python train.py --encoder_arch="quartznet" --n_mels=64 --spec_augment=false --encoder_stem="single" --decoder_bias="all" --decoder_qk_norm=false --grad_clip=1.0
Rows from block 8 of the audio encoder of a small audio captioner, named by matrix and row number. Rows with one number belong to one channel. Each number is 200 + 40 x the weight over its row's rms, rounded and kept within 0 to 999. All counts start at 0. After the name is the row's rms in percent of the matrix's.
After each channel's rows are labels from the 100 clips, of 14848, where the channel reaches its highest value: "loudest band" is the band of the loudest frequency at the time of the peak; "responds to" is what is common among them. Only what is clearly more common there than usual is listed. The data: synthesized solo parts of chorales (CocoChorales). In brackets: how many of the 100.
# convs1: first pointwise conv (encoder.blocks.8.convs.1.weight, 288x288x1), inputs 144-215
# convs3: second pointwise conv (encoder.blocks.8.convs.3.weight, 288x288x1, transposed), outputs 144-215

convs1.183,089,145,223,209,175,227,293,219,196,277,124,218,206,143,198,200,189,205,201,243,181,247,228,221,209,208,188,145,205,176,196,178,134,165,135,205,157,213,157,197,208,198,121,210,178,250,201,288,138,217,262,198,246,221,221,201,216,173,221,246,125,238,167,239,203,204,122,172,151,254,207,228,198
convs3.183,075,236,177,272,261,205,242,188,224,139,238,196,229,176,176,304,151,175,222,215,215,208,258,177,191,249,226,210,278,205,257,175,171,185,179,105,179,223,294,199,199,143,202,194,250,213,169,216,268,185,137,192,167,228,145,209,185,200,291,291,265,143,212,166,221,182,160,252,216,201,202,195,210
loudest band: 1000 to 2000 Hz (66)
responds to: oboe (55); note D#5 (38); note E5 (30)

convs1.178,108,205,255,184,213,140,148,100,180,275,223,214,220,175,182,232,260,228,141,235,205,188,175,199,91,237,154,203,181,158,201,97,182,203,191,195,131,224,149,235,191,161,203,185,154,222,160,156,186,163,195,219,260,221,190,259,259,152,217,206,232,175,219,202,191,239,176,223,175,224,208,245,207
convs3.178,108,177,175,122,257,163,273,175,229,255,232,216,179,144,200,193,214,269,237,178,171,285,207,250,170,215,204,325,200,160,172,219,224,201,240,245,193,256,177,227,176,212,204,194,216,204,202,189,239,245,217,210,181,231,164,178,223,235,194,114,190,192,206,128,169,149,152,249,250,231,217,236,244
loudest band: 250 to 500 Hz (94)
responds to: viola (99); note F4 (56); note C#4 (36)

convs1.179,086,194,258,217,175,241,183,105,201,187,209,185,194,172,191,165,146,144,227,218,169,236,212,151,206,166,187,201,169,183,243,198,252,218,215,218,188,208,129,189,124,184,241,226,275,196,166,241,144,222,217,172,167,230,224,166,236,188,235,283,185,207,167,197,182,257,205,199,233,249,182,131,224
convs3.179,090,268,205,227,236,262,234,231,156,187,178,230,188,206,189,281,167,163,207,150,133,187,289,240,231,195,214,238,202,221,164,240,169,142,178,262,166,172,175,184,204,207,211,250,244,200,220,162,227,113,190,261,203,240,186,203,221,173,192,221,186,163,142,242,160,157,225,131,171,170,146,167,247
loudest band: 500 to 1000 Hz (61)
responds to: horn (100); note C5 (42); note B4 (31); note A4 (28)

convs1.14,092,229,231,173,261,132,216,181,114,174,209,226,202,145,126,223,230,235,194,205,212,211,153,221,188,208,284,186,218,201,183,128,238,218,262,247,183,260,259,151,201,176,202,251,177,172,142,167,231,110,148,220,180,200,167,146,177,238,329,180,179,213,212,231,151,167,215,136,231,263,105,132,203
convs3.14,092,173,162,187,135,205,279,270,199,182,209,187,164,228,201,216,204,223,162,167,211,194,203,192,157,230,203,191,272,249,210,241,203,143,245,240,260,229,234,207,161,184,187,244,290,149,113,213,152,171,206,227,199,190,199,217,211,190,140,182,198,175,197,215,227,228,151,285,175,157,192,196,173
loudest band: 250 to 500 Hz (85)
responds to: clarinet (67); note G4 (52); note F4 (42); note E4 (31)

convs1.94,106,179,227,144,203,198,147,209,250,186,155,168,225,132,196,215,170,126,129,189,170,230,211,197,220,270,192,163,197,208,220,186,168,232,176,213,207,215,206,212,180,174,228,201,207,225,203,139,224,182,193,345,166,146,180,195,151,186,281,195,216,170,244,191,179,188,315,118,205,180,144,149,189
convs3.94,103,271,138,131,205,164,224,251,201,213,211,183,143,170,194,173,185,246,135,208,263,145,210,188,193,243,255,260,254,142,230,188,253,185,207,135,131,204,216,209,272,282,246,204,170,162,174,195,202,251,233,148,234,199,198,164,180,280,150,273,198,167,226,167,168,182,213,228,129,158,222,104,111
loudest band: 500 to 1000 Hz (55)
responds to: horn (62); note C5 (36); note A#4 (35); note C#5 (29)

convs1.240,110,217,202,218,201,229,219,199,171,144,181,142,162,209,154,184,159,188,161,191,225,207,222,205,157,211,226,199,214,197,164,215,218,135,176,252,140,180,215,215,267,165,153,145,195,173,256,250,272,273,156,172,225,167,207,178,217,218,142,254,221,192,187,168,187,173,132,206,177,209,196,203,157
convs3.240,110,224,170,176,222,151,133,164,195,218,277,205,142,188,206,264,250,116,151,163,253,186,182,175,207,176,158,238,178,138,211,199,208,232,204,196,136,179,190,304,214,128,194,243,177,218,179,244,232,143,282,206,188,227,239,180,133,177,194,197,166,275,221,178,234,185,217,241,202,206,167,234,229
loudest band: 250 to 500 Hz (95)
responds to: note A4 (85); note B4 (51); clarinet (42); horn (32)

convs1.127,087,182,231,210,272,201,201,296,177,305,209,222,254,168,196,280,164,82,202,154,187,221,190,230,172,193,204,150,186,108,168,151,234,194,141,205,178,196,237,195,223,123,196,139,248,205,148,200,203,233,230,150,171,174,205,235,220,191,178,242,186,209,160,140,209,130,194,128,190,194,199,229,215
convs3.127,085,182,220,256,219,224,178,140,236,248,232,215,180,147,235,124,114,134,184,231,205,213,255,135,156,221,289,131,181,207,187,191,239,150,200,227,249,207,248,142,222,175,164,247,183,206,214,202,170,162,157,151,191,131,169,164,202,130,214,214,151,229,241,209,252,238,226,202,173,224,124,195,263
loudest band: 500 to 1000 Hz (52)
responds to: flute (57); note D5 (38); note F#4 (38); saxophone (27)

convs1.86,107,226,167,236,256,147,187,230,270,222,158,211,218,255,151,205,273,243,161,128,199,184,210,201,182,263,162,216,235,132,222,208,226,210,237,165,174,286,230,157,235,353,210,154,246,132,263,162,204,143,213,211,206,258,221,168,198,210,196,131,295,197,205,232,141,228,167,181,229,216,195,194,267
convs3.86,104,264,144,192,134,121,207,212,136,197,217,177,203,193,225,227,262,199,218,215,222,163,233,240,196,238,136,231,233,243,194,172,177,195,167,196,220,184,139,251,210,210,267,184,184,175,250,207,222,189,230,231,196,236,211,159,241,170,215,254,252,257,187,246,182,261,101,211,185,215,220,166,207
loudest band: 1000 to 2000 Hz (39)
responds to: note G5 (39); oboe (32); trumpet (32)

convs1.265,095,190,246,216,157,216,152,147,139,260,241,173,230,251,186,149,204,191,210,196,227,168,234,160,283,179,150,212,198,197,234,194,174,227,132,269,249,210,195,142,240,240,348,207,191,180,294,273,228,232,201,146,193,195,182,216,146,342,284,227,230,202,189,253,239,181,201,147,201,243,174,141,223
convs3.265,082,221,267,201,164,269,179,168,252,163,198,167,296,189,188,188,268,163,177,220,165,237,246,161,156,207,206,284,245,214,196,176,178,273,169,201,240,204,251,122,192,189,221,195,243,153,214,187,207,233,138,177,203,156,248,193,172,234,206,241,200,186,224,156,184,179,189,245,207,183,107,274,216
loudest band: 1000 to 2000 Hz (44)
responds to: violin (59); note D#5 (44); note E5 (35); note D5 (35)

convs1.143,116,177,99,240,144,171,122,190,244,150,236,207,178,236,154,230,209,326,143,164,183,241,186,206,212,185,199,195,163,203,158,228,175,311,201,246,230,180,188,214,184,141,167,162,200,242,188,177,246,217,193,187,182,170,292,228,208,169,241,220,202,228,203,121,162,225,229,202,183,199,188,180,205
convs3.143,128,220,231,201,246,217,221,186,184,134,153,192,275,143,159,77,222,157,108,146,201,201,172,223,179,133,331,183,174,208,121,182,179,212,199,273,245,199,249,164,216,195,177,216,164,184,207,209,230,261,225,242,220,208,178,243,191,237,201,233,168,217,154,215,133,211,208,169,284,205,200,264,200
loudest band: 500 to 1000 Hz (73)
responds to: violin (77); note D#5 (73)

convs1.160,108,151,203,204,198,265,182,191,177,157,231,211,190,183,264,199,204,164,196,192,208,203,185,174,125,118,263,197,132,173,176,186,213,172,245,226,138,160,193,154,164,166,178,240,132,202,143,228,150,132,172,197,166,212,119,216,230,196,173,250,210,233,205,183,283,300,265,179,181,216,238,137,213
convs3.160,127,201,122,147,242,160,193,188,287,207,211,174,216,209,134,171,108,161,205,182,229,166,102,257,218,213,124,134,202,159,213,264,161,169,322,174,220,263,181,132,259,259,195,192,189,210,159,162,223,219,209,226,208,196,268,190,192,157,190,150,195,177,215,152,134,244,234,233,174,132,175,204,168
loudest band: 1000 to 2000 Hz (47)
responds to: clarinet (88); note F5 (50); note G5 (38); note E5 (31)

convs1.1,107,212,137,222,208,180,189,231,156,173,219,186,187,143,148,241,194,241,190,230,207,226,215,175,100,257,170,189,169,219,201,191,196,302,190,211,203,277,145,181,150,213,168,286,169,219,204,185,178,225,225,186,192,242,205,183,161,193,279,221,242,193,233,230,199,198,166,217,172,221,250,238,255
convs3.1,117,251,192,236,196,141,262,245,244,240,204,218,204,198,214,211,225,205,160,179,166,232,227,174,173,232,214,280,183,143,184,207,165,193,257,260,230,158,130,175,172,221,184,151,179,241,203,189,210,193,170,164,200,208,259,204,146,179,275,138,126,203,217,226,220,156,215,182,282,185,180,165,271
loudest band: 250 to 500 Hz (75)
responds to: viola (79); note F4 (61)

convs1.36,118,244,288,218,245,105,196,190,237,212,145,208,206,226,183,191,190,128,235,154,137,177,202,227,193,205,138,225,140,268,181,190,259,288,221,201,235,190,162,264,212,239,273,234,186,126,183,152,183,160,218,253,260,195,121,230,179,247,128,194,193,174,245,241,199,194,182,176,243,188,227,174,155
convs3.36,119,227,171,148,244,282,159,205,185,161,221,230,219,175,229,168,171,253,194,161,276,141,244,191,171,168,210,167,199,218,122,214,156,202,238,260,183,164,216,290,152,177,247,224,169,231,215,134,231,144,204,242,136,215,148,185,161,96,232,224,188,200,185,172,225,165,138,152,269,180,138,271,191
loudest band: 250 to 500 Hz (81)
responds to: tuba (29); clarinet (26); note B3 (25)

convs1.252,103,282,188,181,191,229,231,261,205,198,242,171,161,171,234,207,229,168,184,194,202,231,179,233,198,220,256,232,274,154,191,238,228,151,177,237,185,202,213,219,160,218,243,244,214,225,210,216,248,226,202,195,231,218,219,205,194,190,187,210,145,213,156,218,255,155,238,255,195,232,227,253,205
convs3.252,105,115,173,248,186,187,230,200,261,237,265,245,246,159,196,214,175,187,185,168,222,217,234,72,230,219,255,214,207,225,205,229,269,170,204,258,195,194,206,350,217,147,221,219,151,181,220,142,239,233,238,140,199,149,184,251,164,155,227,226,205,230,221,220,141,196,220,190,164,252,218,242,199
loudest band: 250 to 500 Hz (75)
responds to: viola (84); note F4 (61); note D#4 (50)

convs1.142,113,250,240,166,132,211,247,242,203,197,206,215,227,229,199,182,182,174,266,190,259,151,256,213,217,191,191,221,201,200,236,171,232,272,148,184,188,192,200,151,248,188,197,175,227,181,218,222,202,256,218,194,197,197,273,281,223,203,133,194,171,182,247,197,211,232,205,205,265,204,138,192,232
convs3.142,116,229,220,222,251,196,220,148,231,183,186,237,210,203,195,216,128,258,167,172,269,170,207,166,109,259,219,201,195,159,242,140,177,231,147,177,208,119,248,247,243,225,228,224,165,193,191,185,249,188,188,241,217,206,178,211,151,238,198,241,209,254,158,210,206,226,147,189,196,201,191,171,275
loudest band: 250 to 500 Hz (88)
responds to: tuba (45); note G3 (38); note D#3 (37); note F3 (27)

convs1.250,113,151,95,154,217,213,176,187,158,175,261,195,48,232,251,223,183,266,146,172,180,238,160,134,178,195,206,226,130,197,215,141,219,125,207,122,196,206,223,154,190,193,191,198,312,252,180,191,125,183,160,162,191,153,191,207,191,105,147,106,181,231,183,226,245,175,219,223,180,214,193,204,199
convs3.250,126,188,153,188,251,207,189,181,180,221,214,211,166,250,225,210,233,152,221,270,230,230,207,246,264,152,160,163,265,102,240,148,200,179,185,118,166,214,178,200,278,169,212,149,222,126,206,200,209,219,145,199,175,229,222,167,197,209,189,139,201,214,213,167,165,193,248,160,186,179,149,278,177
loudest band: 1000 to 2000 Hz (60)
responds to: note F#5 (84); violin (77); note G#5 (66)

convs1.101,096,241,199,174,181,218,173,142,159,203,221,185,276,247,210,164,181,226,216,192,195,190,198,210,188,210,245,235,220,175,297,182,234,132,229,261,268,218,124,187,238,181,178,216,177,148,226,196,202,197,211,183,219,289,255,213,183,228,191,238,193,226,286,185,249,275,153,109,243,165,252,268,212
convs3.101,099,168,205,200,365,157,160,228,243,202,203,141,212,275,219,137,237,191,165,194,310,302,120,239,193,211,244,149,215,218,190,221,198,164,187,180,168,259,144,230,215,203,139,161,255,221,167,152,178,210,176,177,232,266,250,199,204,196,209,205,196,197,137,205,204,192,200,189,194,225,207,182,246
loudest band: 1000 to 2000 Hz (50)
responds to: clarinet (52); oboe (48); note F5 (37); note C#5 (29)

convs1.46,091,259,193,190,192,191,160,222,183,181,197,225,217,160,229,138,243,226,141,310,194,212,190,192,257,185,250,196,173,261,195,114,225,231,190,159,192,181,139,194,207,168,158,225,194,279,210,234,178,209,190,168,154,194,67,236,212,260,250,178,182,251,99,105,108,155,207,186,215,150,213,212,201
convs3.46,082,179,166,222,210,183,185,170,221,217,194,170,182,185,185,254,253,256,228,187,194,280,235,277,205,181,254,232,217,258,180,218,186,203,205,177,232,156,224,187,251,245,226,211,163,243,230,133,303,195,153,237,200,229,207,206,173,230,241,141,184,189,178,150,181,174,167,185,216,126,253,234,264
loudest band: 1000 to 2000 Hz (38)
responds to: oboe (49); note B4 (28)

convs1.126,106,201,226,238,224,156,264,181,211,185,158,203,194,276,212,226,120,146,191,261,200,212,130,228,205,195,192,185,217,202,142,177,151,200,187,200,220,187,192,246,233,191,191,179,187,275,177,179,213,240,183,216,187,184,193,259,207,146,207,232,171,153,150,152,149,143,279,194,146,200,178,197,197
convs3.126,111,176,227,232,224,190,218,154,200,246,295,271,246,206,183,159,229,229,193,165,206,273,217,209,214,174,282,163,205,245,187,233,128,164,109,288,245,222,217,218,225,153,205,174,225,145,230,230,210,229,165,216,250,183,243,187,202,172,132,225,162,205,199,183,197,259,261,249,287,275,304,212,159
loudest band: 1000 to 2000 Hz (53)
responds to: note E5 (98); violin (86); note F#5 (66); note D5 (26)

convs1.217,096,219,156,175,172,157,203,178,342,174,219,240,313,167,221,238,240,178,232,216,169,214,270,223,220,131,203,297,254,171,195,205,253,223,121,204,198,166,210,169,151,195,137,141,181,215,203,228,202,196,175,222,245,240,183,212,265,233,220,281,234,200,222,149,239,234,197,152,201,225,199,224,235
convs3.217,091,188,242,149,198,237,149,149,184,178,202,148,215,207,211,257,228,222,247,154,163,209,116,226,208,140,282,211,224,190,267,232,240,204,179,164,186,195,150,252,210,173,168,94,188,220,194,200,141,165,262,203,214,143,281,239,198,251,145,195,65,155,219,241,225,148,186,187,215,197,240,257,167
loudest band: 1000 to 2000 Hz (35)
responds to: oboe (39); note C5 (36); note C#5 (35); note G#4 (28)

convs1.278,110,253,265,144,212,172,207,175,252,186,193,231,162,215,169,164,156,205,261,223,196,197,162,207,230,226,203,142,265,198,152,211,190,151,180,98,195,202,178,245,145,229,162,174,186,179,213,164,233,195,166,237,257,210,175,255,194,212,257,164,215,175,192,287,146,201,187,254,198,163,226,171,219
convs3.278,101,172,216,201,170,246,226,218,143,176,229,175,137,156,185,190,175,168,149,208,184,224,265,206,233,211,202,267,241,260,209,198,192,213,192,184,192,205,200,166,160,174,192,121,178,197,204,283,186,237,169,151,107,143,138,221,213,243,254,122,231,209,201,185,146,200,154,216,253,199,126,239,271
loudest band: 1000 to 2000 Hz (44)
responds to: violin (92); note G5 (63); note F#5 (32); note F5 (27)

convs1.193,107,201,202,213,178,72,254,235,262,193,126,222,181,178,190,167,223,238,229,191,281,210,196,156,188,216,203,200,158,97,234,159,185,134,184,233,137,176,197,148,143,267,174,154,187,173,110,231,240,261,190,170,269,170,158,245,170,149,169,177,205,229,198,191,222,161,150,228,110,153,218,187,232
convs3.193,116,166,140,210,188,118,241,219,196,247,170,169,203,208,168,175,172,286,263,178,249,192,215,270,183,135,170,200,195,197,193,152,219,216,263,168,125,122,175,147,202,197,184,149,145,180,235,125,130,239,174,171,197,209,245,225,176,184,227,176,228,174,135,144,216,160,136,96,219,215,211,112,209
loudest band: 250 to 500 Hz (96)
responds to: note F4 (76); clarinet (75); note D#4 (54); note E4 (26)

convs1.68,093,262,170,231,206,203,184,161,171,159,254,191,247,220,250,204,228,223,247,179,214,236,229,196,201,116,194,208,199,192,136,222,254,216,185,144,178,200,238,182,202,205,223,175,234,225,188,200,159,132,128,191,164,223,162,198,170,180,258,214,132,205,158,194,193,232,177,236,267,259,168,241,214
convs3.68,094,209,257,207,173,200,304,242,158,170,194,137,255,188,212,172,174,205,267,185,207,216,152,182,164,174,182,264,154,231,198,191,275,203,190,174,254,205,214,178,234,230,182,177,167,193,215,260,252,169,194,155,143,202,238,218,236,164,186,216,140,229,218,272,155,122,199,138,270,210,211,149,208
loudest band: 1000 to 2000 Hz (36)
responds to: oboe (65); note C5 (52); clarinet (35); note A#4 (29)

convs1.114,107,259,261,199,191,241,213,131,240,194,299,183,263,175,200,262,171,201,166,160,249,203,219,170,212,197,145,180,229,166,224,170,209,150,209,240,230,232,199,314,213,210,266,163,185,204,208,202,192,129,166,281,230,137,220,136,190,182,234,188,212,218,187,159,217,243,150,207,209,168,234,216,178
convs3.114,104,205,213,249,223,163,172,147,258,210,158,198,218,220,188,180,180,169,191,245,167,175,186,221,275,259,215,232,260,174,90,235,182,196,177,251,153,214,107,192,200,211,160,210,272,212,265,194,134,233,211,173,192,181,242,185,258,215,204,249,161,229,197,187,237,191,200,238,184,209,227,126,278
loudest band: 250 to 500 Hz (86)
responds to: clarinet (44); note G#4 (40); horn (30)

convs1.158,100,220,176,202,211,245,159,170,225,237,149,232,249,191,169,230,174,205,228,212,164,189,199,231,226,256,131,162,259,199,158,181,238,287,232,158,137,200,207,160,180,200,257,224,191,192,212,225,227,206,238,240,268,192,257,218,244,137,215,191,221,177,229,144,204,258,211,212,236,222,146,214,229
convs3.158,100,145,228,215,205,205,110,190,222,153,227,192,115,193,276,173,192,214,196,156,205,161,187,218,184,285,192,242,154,232,216,131,192,145,134,156,180,194,275,223,143,174,175,167,253,211,159,164,210,183,128,194,217,187,240,194,158,215,244,222,96,185,200,216,175,165,186,182,219,193,215,166,241
loudest band: 1000 to 2000 Hz (32)
responds to: note F4 (32)

convs1.226,106,248,205,253,229,234,217,201,221,153,203,228,237,163,219,172,198,237,123,270,214,230,240,210,228,112,261,208,242,203,155,184,150,209,206,190,244,252,205,164,210,214,207,198,143,153,191,312,181,232,237,233,253,172,200,202,217,232,236,204,231,230,270,154,245,171,184,147,204,200,237,231,149
convs3.226,102,230,239,301,195,235,188,196,230,168,234,195,247,170,200,196,206,297,190,268,173,231,178,205,220,224,185,138,151,263,185,239,178,199,177,190,207,221,205,199,212,277,186,145,170,116,187,213,155,111,135,160,136,211,177,160,274,251,230,224,171,207,152,185,155,196,199,220,218,202,264,179,194
loudest band: 250 to 500 Hz (85)
responds to: note F4 (48); clarinet (32); note A4 (29); horn (26)

convs1.152,100,181,242,167,143,221,183,199,220,224,167,126,244,215,153,269,261,227,214,287,189,242,193,184,226,176,242,203,241,132,223,135,193,211,198,136,195,179,206,175,213,226,268,270,179,183,203,194,182,237,285,194,214,182,171,277,237,244,167,267,234,141,241,214,226,193,276,190,191,180,281,194,164
convs3.152,094,185,182,172,164,143,208,247,229,193,186,196,230,133,198,212,177,254,213,231,257,253,194,200,192,246,150,227,326,210,192,156,170,258,240,186,239,198,249,257,217,206,215,174,244,199,185,190,198,193,185,172,190,227,183,254,227,205,232,188,244,153,164,163,200,157,172,243,177,212,116,246,263
loudest band: 1000 to 2000 Hz (62)
responds to: trumpet (73); note D5 (49); note D#5 (46); note F5 (26)

convs1.72,110,272,228,154,187,179,189,226,123,203,234,192,224,202,180,193,222,175,228,125,169,195,146,125,216,158,257,185,237,177,136,209,187,243,217,206,238,219,198,144,172,174,231,208,173,187,173,171,228,148,181,118,177,186,195,213,199,127,319,188,220,196,235,264,182,166,160,226,143,181,220,183,213
convs3.72,120,219,164,197,242,185,203,243,191,192,223,213,287,217,186,202,188,187,224,252,219,205,201,222,226,197,241,190,136,223,334,182,224,196,229,163,94,247,194,311,214,143,214,191,231,188,193,200,184,207,230,198,200,301,168,252,225,201,206,223,208,309,255,163,263,176,249,218,163,162,203,210,197
loudest band: 1000 to 2000 Hz (52)
responds to: violin (96); note E5 (92); note F#5 (36)

convs1.238,090,178,182,214,274,201,283,94,208,158,200,131,195,235,231,185,186,235,212,234,192,197,202,243,167,205,250,110,211,227,195,240,244,223,217,163,191,207,179,197,148,204,235,165,243,203,175,184,132,273,173,243,178,170,244,184,226,187,227,115,225,203,160,204,216,242,239,229,98,221,248,179,154
convs3.238,088,230,195,211,268,170,198,231,173,159,173,189,209,327,214,259,174,192,188,225,133,182,205,270,211,164,220,218,239,253,162,252,118,218,128,221,214,199,206,174,105,147,207,273,192,171,222,186,140,173,257,194,182,254,152,248,203,150,231,215,177,242,175,232,222,150,117,212,270,209,207,209,202
loudest band: 250 to 500 Hz (75)
responds to: bassoon (58); note A#3 (53); note A4 (35); oboe (32)

convs1.224,120,281,151,274,222,235,184,231,194,250,233,110,198,192,176,193,209,261,240,112,247,183,210,220,221,202,227,138,200,171,225,230,157,227,173,242,188,237,197,178,142,205,165,198,180,212,202,195,254,209,197,208,199,221,169,216,160,174,227,201,171,204,180,242,297,232,224,204,184,219,183,196,198
convs3.224,123,136,148,188,185,235,231,156,195,156,187,182,167,169,167,130,183,186,168,163,136,245,91,253,183,165,243,167,195,154,236,196,210,148,179,208,222,202,253,303,228,235,218,222,222,205,239,140,196,140,189,258,134,156,198,191,190,138,204,222,221,218,188,130,234,146,193,136,209,146,164,260,200
loudest band: 250 to 500 Hz (76)
responds to: note G#4 (60); horn (44)

convs1.74,107,219,287,181,167,196,159,226,130,193,164,212,230,209,228,256,171,162,163,179,167,276,261,195,233,180,183,153,171,192,171,239,361,228,200,216,212,166,194,255,193,189,204,208,139,198,237,241,135,203,182,165,231,192,238,131,167,246,194,133,227,226,137,208,204,177,229,210,207,200,130,213,245
convs3.74,115,177,210,240,173,201,158,160,202,155,265,282,202,199,182,167,174,202,201,170,216,249,166,198,172,202,252,189,276,242,236,160,211,187,146,158,195,237,189,180,195,219,258,191,98,196,199,216,220,160,203,221,238,224,155,215,169,238,239,259,192,243,248,184,222,221,215,195,143,239,208,187,158
loudest band: 250 to 500 Hz (87)
responds to: clarinet (88); note D4 (50); note C#4 (44)

convs1.2,095,211,189,140,200,154,184,108,165,230,145,230,249,252,255,177,206,166,185,240,210,187,195,147,198,232,233,217,212,204,175,167,131,221,171,239,196,192,260,171,143,213,263,226,75,182,218,165,126,259,202,192,196,182,198,227,203,230,213,199,263,289,184,274,185,280,236,162,217,247,218,192,183
convs3.2,085,210,200,204,219,215,202,190,121,225,221,187,288,212,235,179,232,228,288,88,206,242,218,161,230,167,199,183,207,216,179,139,172,149,153,145,159,265,226,187,214,226,222,206,230,231,203,202,288,285,260,190,182,202,237,227,153,134,212,235,226,234,159,263,180,185,247,216,196,173,189,234,201
loudest band: 500 to 1000 Hz (53)
responds to: note D4 (88); trombone (49); note E4 (41); note C4 (35)

convs1.276,095,203,149,213,119,267,161,84,209,230,104,252,215,205,211,192,188,209,294,188,152,167,211,248,261,160,208,207,221,245,179,123,233,190,178,222,161,182,208,185,176,215,187,196,109,183,218,185,198,202,192,208,198,201,255,199,238,218,257,199,166,159,222,226,277,256,186,228,144,229,131,218,197
convs3.276,105,173,201,222,201,127,192,146,190,289,205,141,151,186,216,135,241,255,144,106,274,167,213,223,191,169,205,192,238,176,229,194,200,215,164,130,172,181,169,206,216,190,145,252,187,250,135,214,193,204,249,241,220,195,143,247,205,133,184,203,186,186,173,165,295,232,95,201,246,211,222,196,121
loudest band: 250 to 500 Hz (76)
responds to: tuba (75); note G#3 (74); note A#3 (50); instrument: horn (25)

convs1.195,101,272,183,238,141,228,151,144,157,188,251,205,152,230,206,137,206,163,197,231,139,136,236,196,251,239,210,246,131,244,236,202,215,246,181,166,172,181,153,178,192,206,176,222,187,153,241,192,130,203,115,246,222,163,250,178,220,219,199,134,237,206,167,227,108,185,257,166,202,167,194,165,125
convs3.195,094,158,218,197,191,197,122,213,231,216,207,197,176,202,146,211,217,228,201,196,165,303,172,194,151,277,263,202,262,168,121,262,215,170,236,254,234,198,215,273,198,348,210,217,226,180,202,233,257,178,225,212,153,216,196,167,168,207,154,193,223,191,242,210,197,199,195,284,153,216,165,143,257
loudest band: 250 to 500 Hz (76)
responds to: clarinet (68); note D#4 (62); note F4 (51); note F#4 (34)

convs1.171,108,281,175,215,194,257,234,228,136,139,189,170,179,174,262,132,276,174,173,239,165,269,258,146,148,232,177,157,229,164,178,169,175,179,209,215,241,145,167,244,198,236,160,230,172,213,147,160,261,203,217,167,175,197,170,210,218,130,205,116,229,203,200,209,171,187,293,195,121,206,202,215,193
convs3.171,102,221,150,253,240,192,167,265,200,177,184,227,190,249,248,171,138,96,109,181,272,283,237,153,161,196,134,148,165,251,184,225,222,209,189,168,251,217,187,266,232,196,200,209,255,145,142,247,222,223,213,223,233,145,148,203,217,248,124,263,212,242,177,238,173,175,204,205,233,191,140,208,142
loudest band: 1000 to 2000 Hz (46)
responds to: note F#5 (62); violin (46); note E5 (35); note G#5 (28)

convs1.280,096,129,150,203,145,178,196,209,206,205,221,226,264,182,214,200,226,152,190,208,191,165,172,176,209,239,238,126,209,219,111,170,206,86,185,174,168,276,238,234,151,186,192,244,220,221,166,201,208,198,233,217,197,174,249,209,212,240,161,226,183,100,186,223,180,203,186,134,185,216,219,216,156
convs3.280,101,166,173,177,243,298,190,139,206,120,233,298,209,210,276,200,244,197,192,226,207,203,206,207,179,169,122,132,205,225,184,185,134,148,197,168,193,184,168,303,200,156,257,182,171,232,217,197,235,215,196,203,184,181,184,164,183,224,259,185,204,200,234,159,229,174,216,180,139,323,172,148,174
loudest band: 500 to 1000 Hz (79)
responds to: horn (88); note C#5 (70); note B4 (45); note A#4 (39)

convs1.4,097,133,230,215,122,164,126,155,181,175,177,196,119,206,199,196,239,161,174,201,147,167,282,195,202,202,166,184,215,237,183,221,143,195,150,199,225,279,226,224,158,133,181,218,171,219,209,198,200,189,178,199,282,252,273,193,162,215,162,243,143,247,228,197,202,196,196,207,176,162,179,205,156
convs3.4,081,172,240,190,263,163,236,200,185,205,220,248,234,260,191,243,197,212,126,142,273,150,127,173,198,200,204,246,192,294,191,225,179,243,256,193,230,150,241,191,198,170,212,165,255,207,150,216,195,221,218,150,230,166,168,210,208,168,292,191,209,182,219,163,227,180,195,190,190,179,202,226,185
loudest band: 1000 to 2000 Hz (32)
responds to: horn (55); trumpet (37); note F4 (30); note C5 (28)